Rows from block 2 of the denoiser of a small text-conditioned image diffusion model, named by matrix and row number. Rows with one number belong to one neuron. Each number is 128 + 32 x the weight over its row's rms, rounded and kept within 0 to 255. All counts start at 0.
Before each neuron's rows are labels from the 100 images, of 14848 (inputs lightly noised), where the neuron reaches its highest value: "strongest on" is what is common among them; "patch colour" is the nearest of a few named colours to the mean colour under the peak. Only what is clearly more common there than usual is listed. The data: photos of plants, animals and fungi (iNaturalist). In brackets: how many of the 100, against the usual share in percent.
# fc1: MLP up (model.blocks.2.mlp.fc1.weight, 1920x320), inputs 0-63
# fc2: MLP down (model.blocks.2.mlp.fc2.weight, 320x1920, transposed), outputs 0-63

strongest on: class Aves (90 vs 55.1); order Passeriformes (55 vs 25)
patch colour: grey (76 vs 50)
fc1.123 [ 86 158 130 134 144 140 173  72  81 122 199 129 131  92 107 121 154 104 109 157 128 109 127 110 142  91 130 172 108 145 137 195  99  86 151 162  65  96 154 197 141 190 109 132 146 128 113 109 105 198 109 105 144 139 180 150 167 181  99 137 120 131 154 134]
fc2.123 [173 149 138 213 162 105 113 116 165 163  56 133 139 108  96 149 146  77  80 150 112 136  94 100 163 121 156 135 145 164 146 153 158 161 101  88  88  76 128 103 105 125 116 134 120 125 113 112 115  25 151  94 121 131  91 131 102 162 148 116 128 155 137  62]

strongest on: phylum Arthropoda (65 vs 30.8); class Insecta (64 vs 29.2)
patch colour: brown (58 vs 24.3)
fc1.19 [121 134 104 187 118 133 103 118 100 170 126 122 161 137  96 146 115 137  72  91 108 142 136 123 128 145 111 129 147 184 121 133 142 137 169  70 147 108  99 138 159  63 186 202 143 116  92 136 176 174 118 132 105 119 101 115 111 122 164 132 108 159 111 156]
fc2.19 [178 172  89 115 145 103  54 104 129 158 179  80 157 110 148  92 151 125 157 181  85 164  95 160 108 132 147 157 130 126 141 113 112 139  69 180 143  85 140 144 126 138 121 127 140 134  84 138  93 116 156 106 104 121 129 156 122 131 165  88  77 145 138 133]

strongest on: class: Aves (94 vs 55.1); order Anseriformes (37 vs 5.5); family: Anatidae (37 vs 5.5)
patch colour: grey (76 vs 50)
fc1.450 [150 154  81  92 127  95  73  85 101  66 144 141  90 129 188 122 113  91  81 129 108 165 151 136 161 135 148 124 146 112  97  59 116 132  89 151 128  85 175 134 111 109  95 152 160  93 148 126 119 163  99  94  73 151 163 130 202 126 126 177 153  92 157 109]
fc2.450 [186 158   0 140 157 149 182 108 206 111 193  93  91 137  90 118 134 152  95  59 144  89 162 154 157 106 130 134 132 137 122 163 152 163 129 132 115 108  98 103 101 126  75 134 109 132 146  58 128 158 173 102  77 146 119 144 197 139 137 163 126 132 114 153]

strongest on: phylum Tracheophyta (25 vs 7.3); kingdom Plantae (25 vs 7.3)
patch colour: grey (76 vs 50)
fc1.727 [ 80 127 188 133 143 151 141  68 154 155  89 113 106  63  90 110  74 156 115 144 185 141 172 112 174 135 172 122 187  78 146 190  98 128 111 117  92 120  85 124 171  46 144 133  88 180 150 161 201  95 140 160 133 135 110 106 158  96 124 197 167 116 165 132]
fc2.727 [ 76  81 146 118 126 136 156  68 108 126 163 171  83 170 119  47 111 123 120 163 145  58 162 103  73 149 179 121 124 131 142  95  99 113  96 127 129 122 175 125 132  92  91 155 137 184 195 143  90  91 126 142 141 138 118  72 148 135 140 161 184 102 164 128]

strongest on: class: Aves (99 vs 55.1); order Anseriformes (34 vs 5.5); family: Anatidae (34 vs 5.5)
patch colour: grey (76 vs 50)
fc1.455 [122  92 122  89  92  99 122 126 142 125 161  83 101  73 156 171 116  72  96 129 160  81 139  99 129  97 121 121 131  74 106 142 199 147 118 123 116 159 104 139 130 132  99  97 155 124 151  76  93 122  96 115  91 127 109 126 156 134 102 131 128 126 110 102]
fc2.455 [179  95 121 120 165 173 125 133 173 172 141 158 151  94 123 124 109 154 133 145 117 117 150 126 145 153 166 118 149 111 130 135 139 131 119 140 135 129 162 143 161 128 137 119 119 113 138  99 108 144 120  87 137 135 137 102 115 118 132 126 133  92 104 142]

strongest on: phylum Arthropoda (69 vs 30.8); class Insecta (68 vs 29.2)
patch colour: black (73 vs 3.5)
fc1.195 [103 123 145 184  83 116 137 142 112 145 128 158 126  99  56 134 125 117 102 154 118 173 136 114 145 122 132 118 118 109 102 118 164 130 123 130 143 156 113 102 166 149 126 145 158  87 114 108 138 168 123 152 113 123 132 152  96  94 158 138 140 184 105 120]
fc2.195 [ 99 238 179 105 154 148 150 146  99 103 117 130 119 183 130 173 101 149 170 122  97 166  96 117 137 124 116 133 156  83 134 122 120 150 172 130 106 153  98 138 137  92  88 151 130  74 167 146 118 156 126 156 107  93 144  94 102  72 159 128  64 109 128 154]

strongest on: phylum Chordata (94 vs 60.9); class Aves (93 vs 55.1)
patch colour: grey (80 vs 50)
fc1.472 [104 149 133  79 152 151 162 171 156 156 161 112 109 134 138 207  82 133 109 150  96  60 106 116 147 124 132 182 119 160 125 139 127 106  90 123 173  97 156 174 116 155 126 129 128 148 117 199 168 165 155 156 179 134 139 141 134  97 101 127 133 152 135  58]
fc2.472 [158 137  96 179 148  99 148 171 170 142 160 206 141 114  65 112 134  74  88 214 130 202 111 145  77  95 123 134 147 163  81 109 173 130 106  89 111  95 138 111 114  65  86 143 131 132 123  80 185  99 142  84 104 145 116 115 114 167 120  96 131 124  96 118]

strongest on: phylum Chordata (98 vs 60.9); class Aves (96 vs 55.1); order: Anseriformes (26 vs 5.5); family: Anatidae (26 vs 5.5)
patch colour: grey (78 vs 50)
fc1.424 [124  93  93  80 120 106 129 150 129 164 117 122 139 170 111 116 100  49  93  81  74  74 113 104  89 136 134 163 114 149 150 181 147 139 118 121  91 137  74 111 139 159 150 148 137 248 106 208 119  65  88 173 184 127 143  81 133 111 147  76 125 125 121  37]
fc2.424 [227 175 109 163  87 111 114 108 131  84 162 116 152 116 126 101 100 186 137 176 141 113 138 112 126 143 140 125 156 113  89  96 196 143 145 137  86  47 150 120 109 115 119 130 116 139 139 101  77 129 182  66 144  76 140  95 134  88 129 149 110  96 117 182]

strongest on: phylum Chordata (96 vs 60.9); class Aves (95 vs 55.1)
patch colour: grey (79 vs 50)
fc1.697 [124 132 115 120 159 132 148 120  82 115 131  96 117 142 191 137 126 113 178 124 125 177 126 100 114  53 128 176 154 112 133 126 188 116 127  79  89 138 123 184  78 160 120 160 113 147 129 124 117  97 138 162 125 170 154 130 215 175  84 111 120  97 225 107]
fc2.697 [115 194 145 155 114  59 130 101 110 112 156 149 118 129 103 104 135 139 156  79  98  90  72 145 132  86 120 106 130 106 141 145 104  95 114 151 182 156 104 164  78 138  76 160  45 157 178 162 164 130 140 162 147 173  99 135 162 115 117 178 131 122  99 154]

strongest on: phylum Arthropoda (61 vs 30.8); class Insecta (59 vs 29.2)
patch colour: brown (52 vs 24.3)
fc1.345 [ 75 150 106 176 124 121 116 129 118  90 215 125 144 141  53 177 105 137 115 168 116 135 152 135 189  81 100  85 175 139  95 142 114  99 175 116 163 122  97 124  89 114 160 152 131 172 154 115 133 118 161  80 111 235 119 126 169  88 172 102 166 170 119 114]
fc2.345 [ 45 104 157  11 161 139 174  92  98 154  69 165 160 145 145 145 116 126 153 161 146  98 140  98  87 162 168 116  99 136 116 167 143 111 130 121 158 175 136 151 164 174 205 114  84 169 125 225 164 156 203 189 111 108 147 107 116 116  90 177 119  95 143 119]

strongest on: class Insecta (60 vs 29.2); phylum Arthropoda (60 vs 30.8); order Lepidoptera (32 vs 13.7)
patch colour: brown (56 vs 24.3)
fc1.316 [126 152 150 126 141 127 128 126  77  91 169 149 116 115 122  98 108 128 130 148 117 132 161 226  61 141 119  79 176 149 149 197 152 135 197 116 135 153 125 157  81  97 194 147 107 166  95 148  80 121 188 131  60 166 147 106 126 115 187  97 145 144 131 126]
fc2.316 [ 92  33 126  14 128  90 142 120 140 125 144 165 119 123 109 114 114 160 145 135 152 117 126 116  80 115 151 129 124 164 129 155 204 120 111  92 102 174 129 140 115 194 142 126 139 134 138 156 183 129 198 180 147 165 138 133  79  69 118 160  98  97 129 204]

strongest on: class Insecta (60 vs 29.2); phylum Arthropoda (60 vs 30.8)
patch colour: brown (60 vs 24.3)
fc1.586 [138 166 119 129  87 158 140 126 140  85  98  93 126 108 128 163 113 139 121 121  92 179 140 154  92 147 119 162 148 135 171 180 109  62 111  91 118 105 124 148 183  86 150 152  79 186 163 127  76 189 177 139 153 122  88 163 189 111 150 112  81 131 182 116]
fc2.586 [ 92 100 137 110 127 109 152  93 155 145 143 157 165 119  89  67 129 111 176  87 121 156 101 115 164 141 119 165 145 146  96 169 138 153 149 118 124 139 106 107 136 132 178  63 132 117 190 158 102 100 139 169 146 154 133 164 131 134 100 147 137 159 146 140]

strongest on: class Aves (85 vs 55.1); order Passeriformes (54 vs 25)
patch colour: grey (84 vs 50)
fc1.298 [ 59 114 103 123  91 140 154 100 131 153 109 132  77 140 159  97 160 139 136 139 101  71 135 129 190 173 156 141  95 143  90  91 142  87 124 134 116 145 119 146 139 171 149 166 202  88 158  70 187  97 127  98 162 122  62 131 160 212 141 156 157 105  72 104]
fc2.298 [ 46  80  80 102 124 120 129 119 116 131 162 125 131 119 150 158 167 121 137 119 119  97 153 101 124 164 144 102 151  77 102 148  91  89 147 111  91 170 132 128 137 170 109 104 121 125 175 162  83 107 127 106 128 177 168  79 110  39 128 125 124 160 106 118]

strongest on: order Charadriiformes (25 vs 7.6)
patch colour: grey (75 vs 50)
fc1.350 [102  47 125 151 109 137 106 153  81  95 153  89 123  74  91 113  40 127 164  73 129 154 161 135 129 127 106 126 173  73 136 116  74 104 109 149 137 114  77 129 124 129 144  92  89 115 135 116 111 154  81 145  69 106 136 114 137  63 155 127 128 163 128 168]
fc2.350 [190 148 180 114 144 149 148 151 143 151 160 148 127 125  89 109 126 126 105 166 145  55 172 164 144  55 138 115 143  44 131 129 117 127 105 122 144 110 184 131 131 112 147  99 126  91 152  82 113 138 193  88 113 202  94 119  95 159 121 110 163  77 113 129]

strongest on: order Passeriformes (57 vs 25)
patch colour: cyan (27 vs 2.5)
fc1.580 [ 85 171 141 152 119 124 128 136 111 100 182  99 129 184 191 121  81  93  70 150 132 170 158 104 146 148  97 141 107  94 184 170 104 116 129 123  88 195 114 220  93 200 152 129  96 136 119  92 121 130 106 147 129 154  98 104 127 183 117 156 156 106 103 141]
fc2.580 [109  58  90  82  86 102  90 164 140 126 138 150 113 200 137 147 116 203 113 102  89 102 149 141 140 116 100 157  85 111 137 154  43 131 114 157 158 149 114 180  86 201 156 147 111 136 141 192 126 147  91 149 121 111 113  66 113  44 104 121 139 102 140 133]

strongest on: phylum Arthropoda (68 vs 30.8); class Insecta (67 vs 29.2); order Lepidoptera (33 vs 13.7)
patch colour: brown (82 vs 24.3)
fc1.102 [158  90  96 149 138 115 125 159 162 135 175 141 134  54  98 149  90  56 130 117  82 123 183 130 131 101 124 141 154 162 117 123 132  97 135 127 167 177 137 125 130  59 169 119 126 154 100 136 126 119 194 167 182 137 131 164 140 110 165 118  99 183 143 114]
fc2.102 [ 84  36 127 141 149 118  99 108 158 166  90 141 124 111 127  74  29 127 159  90 133  77 118 175 117 135  94 127 106 175 114 161 193 191 134 164 144 147 162 149 134 202 186  92 166  87 131 137 142 129 138  94 114 116 139  28  69 118 168 114 170  99 135 123]

strongest on: class Insecta (69 vs 29.2); phylum Arthropoda (69 vs 30.8)
patch colour: brown (80 vs 24.3)
fc1.103 [108 140 118  94 134 123 142 132  61 101 176 145 101 153 142 151 110  88 132 144 104 139 126 169 189 135  87 150 139  89  98 168 134 149 117 120 117 124  75 162 127  82 117 169 109 188  90 135 169 117 171 141 114 169 135 126 154  76 149 135 136 126 133 113]
fc2.103 [118  97 146 116 113 132 103 156 203 180 114 161 113 181 171 101 107 145 105 181 174 130 142 143  87 105 161 143  88  95 147 124  80 151 120  95 112 133 133 134 117 158 147 167 138 157 107 136 170 128 127 130 142 159 119 166 153 111 133 114 142 116 112 124]

strongest on: phylum Chordata (93 vs 60.9); class Aves (92 vs 55.1)
patch colour: grey (83 vs 50)
fc1.631 [124 111 117 135 152 136 106 127 103 140 138 104 142 173  93 136 125  63 110 124 113  89 171 142 152 132 162 125  89 160 132 103 154 131 144 142 170 171 106 140 120 117 141 180 132 104 131 131 114 149 129 196 109  94  65  57 164 184 133 149 121 140 154 106]
fc2.631 [145 188 128 149  90 130 102 115 137  76 149 140 119 102 121 180 108 108 134 146 143 131 120 154 164 165 109 100 149 209 107 119 157 114 158 145 120 102  69 155  79 125 155 142 102  86 134 179 144 132 146 115  76 149 177 115 107 127  90 108 131 122 137 152]

strongest on: order Charadriiformes (46 vs 7.6); order Anseriformes (34 vs 5.5); family: Anatidae (34 vs 5.5)
patch colour: grey (78 vs 50)
fc1.227 [136 157 162 154 105 182 130 139 132 126 143 118 161 157 116 159 126  23 157 122  89  68 140 100 139 107 171 136 153 155 170 118 161 175 133 110 133 177 120 138 134 129 121 142  98 111 153 127 135 125 129 188 115 124 174 111 150 123  89 134 144 158 139 115]
fc2.227 [109 167 102 118 104 161 134 104 122 119 120  74 165 155 128 127 114 119  99  94 123 127 120 166 149 140 130 128 127 135 140 136 135 149 137 119 129 114 152 116 139 108 158 146 109 129 146  85  86 155 103 156 127 128 151 146 131 152 134 132 107 138 110 105]

strongest on: order Charadriiformes (30 vs 7.6)
patch colour: pink (43 vs 10.2)
fc1.278 [157 160  75  97 196 134 150 121  55 148 141  83 130  73 101  94 166 157 123 121 168 194 165 135 137  91 175 134  81 132 141 131 109 134 152 141 111 134 141 147  85 143 121 119 102 168 142 124 152  80 151 138  69 113 107 119 154  78 110 146 137 123 124 132]
fc2.278 [139 152 105 204 125 135  97 118 159 108 160 191 182 120 105 144 144  96 156 134  94 143  89 188 169 113  86 130 124 143  94  97  29 141 142 131 130 119 139 129 143  88 142 102 108 168 134 154 114 133  84  69 123 125 127 134 165 241 173 105 115 137 122 101]

strongest on: order Lepidoptera (33 vs 13.7)
patch colour: brown (52 vs 24.3)
fc1.485 [111 132 185 109  63 116  82 143 152  73 167  84 144 158 104 142  87 147 159 132 110 126 157 148  89  63 128  92 125 102 102 208  76 111 179  99 186 142 179 126  96 149 112 159 117 126 142 146 107 127 184 116 133 159 160 146 101 116 180 114 110 118 150  96]
fc2.485 [ 90  41 152 145 110  57 151 131 129 180 140 136  73 131 122 118 125 103 116  84 152 157  99 146 169 128 107 121 106 128  87 136 113 143 123  93 154 165 128 111 123 164  60 100 120 139 130 152  50 116 101 156 110 173 130 119 143 134 175 150 166 119 133 162]

strongest on: class Insecta (81 vs 29.2); phylum Arthropoda (81 vs 30.8); family: Syrphidae (26 vs 2.1)
patch colour: brown (49 vs 24.3); orange (28 vs 0.5)
fc1.260 [119  62 137  33 107 144 162 114 130 150 110 174 151 130  76 185 192 116 111 102 100 146 165 127 111 179 163 130  92 168 131 127 149 133 108 117 124 186 191 133 124  93 171 127  94 146  86  81 116 128 166 117 156 125  92 155 116 133 155 136 179 128  85 101]
fc2.260 [181 115 112 174 116 127 114  95 119 121 160 123 112  84 100 128 160 101  75 123 120 147  48  62 108  94  91 147 180 149 124  61  49 152 108 152 150 120  76 146 142 122 201  62 187 110 144 113  82  75  65  81 108 154 109 136 164 167 153  86 140 126 109 115]

strongest on: class Aves (88 vs 55.1); order Passeriformes (51 vs 25)
patch colour: brown (51 vs 24.3)
fc1.674 [ 76 116  66 151 172 115 129 118  90 157 133 135 132  76 150  99 157 164  90 121 112 122 136 100 113 103 142 180 124  94 172 123 175 126 121 114 145 156 152 178  91 146 150 176  36 113 114 108 122 144 202 132 134 116 105 139 125  89 105 122 175  70 122 113]
fc2.674 [120  91 135 118 128 154  89 138 159  75 136 127 166 100 142 146 138 147 153  98 174 168 128 121 188 142  64 172 124  79  69  93  95 110 100  97 148 119 132 143 139 142 194 110 149  99 184 128  99  75  84 217 102 158 112 145 151 135 162 137  80  82 128 186]

strongest on: order Lepidoptera (31 vs 13.7)
patch colour: brown (50 vs 24.3)
fc1.276 [119 144 129 147  77  97 131 126 111 182  92 185 116 108 101  45 176 136 157 172  48 123 129 162 163 190 155 130 189 118 141 150 111  97 106 130 147 101 169 150 143 143 163 161 115 132  85 109  82 134 126  81 104 113 153 105 106 114  90 110 210 126 169  89]
fc2.276 [ 82 153 151  45 158 151 114  97 152  58 130 103 170 146 144 201 104  84 162 125 142  91 132 176 152 140 102 140  70  76 100 149 136 118  95 131 135 140 143 135 120 167 127 133 114 188  90 144 140 147 159 173 152 107 104 100 155 156  78 150 110 121 123 120]

strongest on: order Coleoptera (28 vs 3.2); family: Coccinellidae (27 vs 1.7)
patch colour: brown (53 vs 24.3)
fc1.618 [107 100 110 122 103 169 160 100 143 159 160 187 128  42 145 137  92 117 141 141  99  56 175 122 125 102 161 103 123 158 133 138 138 107 147 164 156 157 119 106 157  83 146 123 162 122 108 140 131 152 200 172 132 176 143 141 135 137 186 100 111 169 100 130]
fc2.618 [ 89  66 115 140 113 127  85  94 164 117  91 101 117  96 195  91   8 159 150 123  94  66 166  97  89 181 141 142 128 193 154 119 122 179 161 153 154 187 145 151 159 170 139 122  37  80 124 126  96 123  88 101 159 135 133  77 115 138 206 170 133 153 110 116]

strongest on: order Passeriformes (51 vs 25)
patch colour: white (85 vs 5.7)
fc1.229 [128 106 140 141 132 141 112  78 193 171 110 114 109 122 167 171  86  95 174 132 115 116 122 112 127  88 146 155 201 158 120 120 140 157 187 169 131 123  98 255 129 111 165 140 111 110 133 140 129 135 134 119 107 197  98 136 191 172 104 208 124 123 160  55]
fc2.229 [ 49  85 188 131  97  73  99 179 117 145 119 174  79 158 120  76  82 163 154 122 141  79 107 193 153 136 133 143 107 100 114 195 152 146 155 144 134 149 149 123 118 204  93 148 113 105 140 120 126 159 106  43 135  72 168 153 103 133 121  77  96 113 144 176]

strongest on: class Aves (83 vs 55.1); order Passeriformes (57 vs 25)
patch colour: grey (76 vs 50)
fc1.509 [108 175  76 163 144 128 114 118 126 145 154 154 160 138 193 131 125 121 106 109 114 105 141 109 152 150 122 141 197 140 136 166 143  97 148  91  92 148 179 168 135 192 136 185  94 108 136  51  83  90  69 113 126 158 123 139 181 165 146 142 198 133  84 103]
fc2.509 [110 150 104  53 125 175 126 102 206  98 134  95 144 176 186  90 175 121 133 118 102 138 134 122 153 120  91 170 157 131 100 158  62 151 116 120 170 202  77 160 118 163  81  89  97 131 153 179 108 121 177 183 105  99 157 139 135  86 130 108 150  69 122 131]

strongest on: phylum Chordata (98 vs 60.9); class Aves (86 vs 55.1); order Charadriiformes (26 vs 7.6)
patch colour: grey (79 vs 50)
fc1.389 [107 127 173 167 118 158 134 129 165 164 143 138 144 132 110 118  74  82 137 182 170 111 124  80 122 115 144 115 166  96 127  98  98 123 105 103 151 106 119 154  91 140 144 145 107 135 161 113 130 114 123 197 115 141  96 116 132  29 121 111 117  92  92 121]
fc2.389 [105 108 116 146  96 111  99 177 119 107 114 121 129 125 148 112 149 139 122  96 129  76 142 136 135 146 120 139 128 172 108 139 128 122 142 133 100 146 101 106 100 159 103  88 191 135 137 109 146 107 156 123 118 164 125 167 107 145 138 143 139 124 141 141]

strongest on: phylum Chordata (94 vs 60.9); class Aves (90 vs 55.1)
patch colour: grey (78 vs 50)
fc1.330 [116 123 165  84 119 144 148 100 105 119 103  85 135 170 142 107  81 113  79 131 139 129 168 110  79 138 214 114 132  38 133 183 182 150 147 114  79 198  69 158 106 155 130 159  70 166 143 171  68 124 162 133  85 145 110  97 167 131 103 163 163 140 148 125]
fc2.330 [ 38  97 150 124 112 137  99 127 157  83  70  90 114 129 136 111 167 124 164 139 166 101 145 164 120 129 211 176 129  91 126 105 107 100 143 147 193 119 165 149 118 121  96 155 139 101 101 142 170 194  77 115 134 137 107  88 151 109 140 130 179 138 119 139]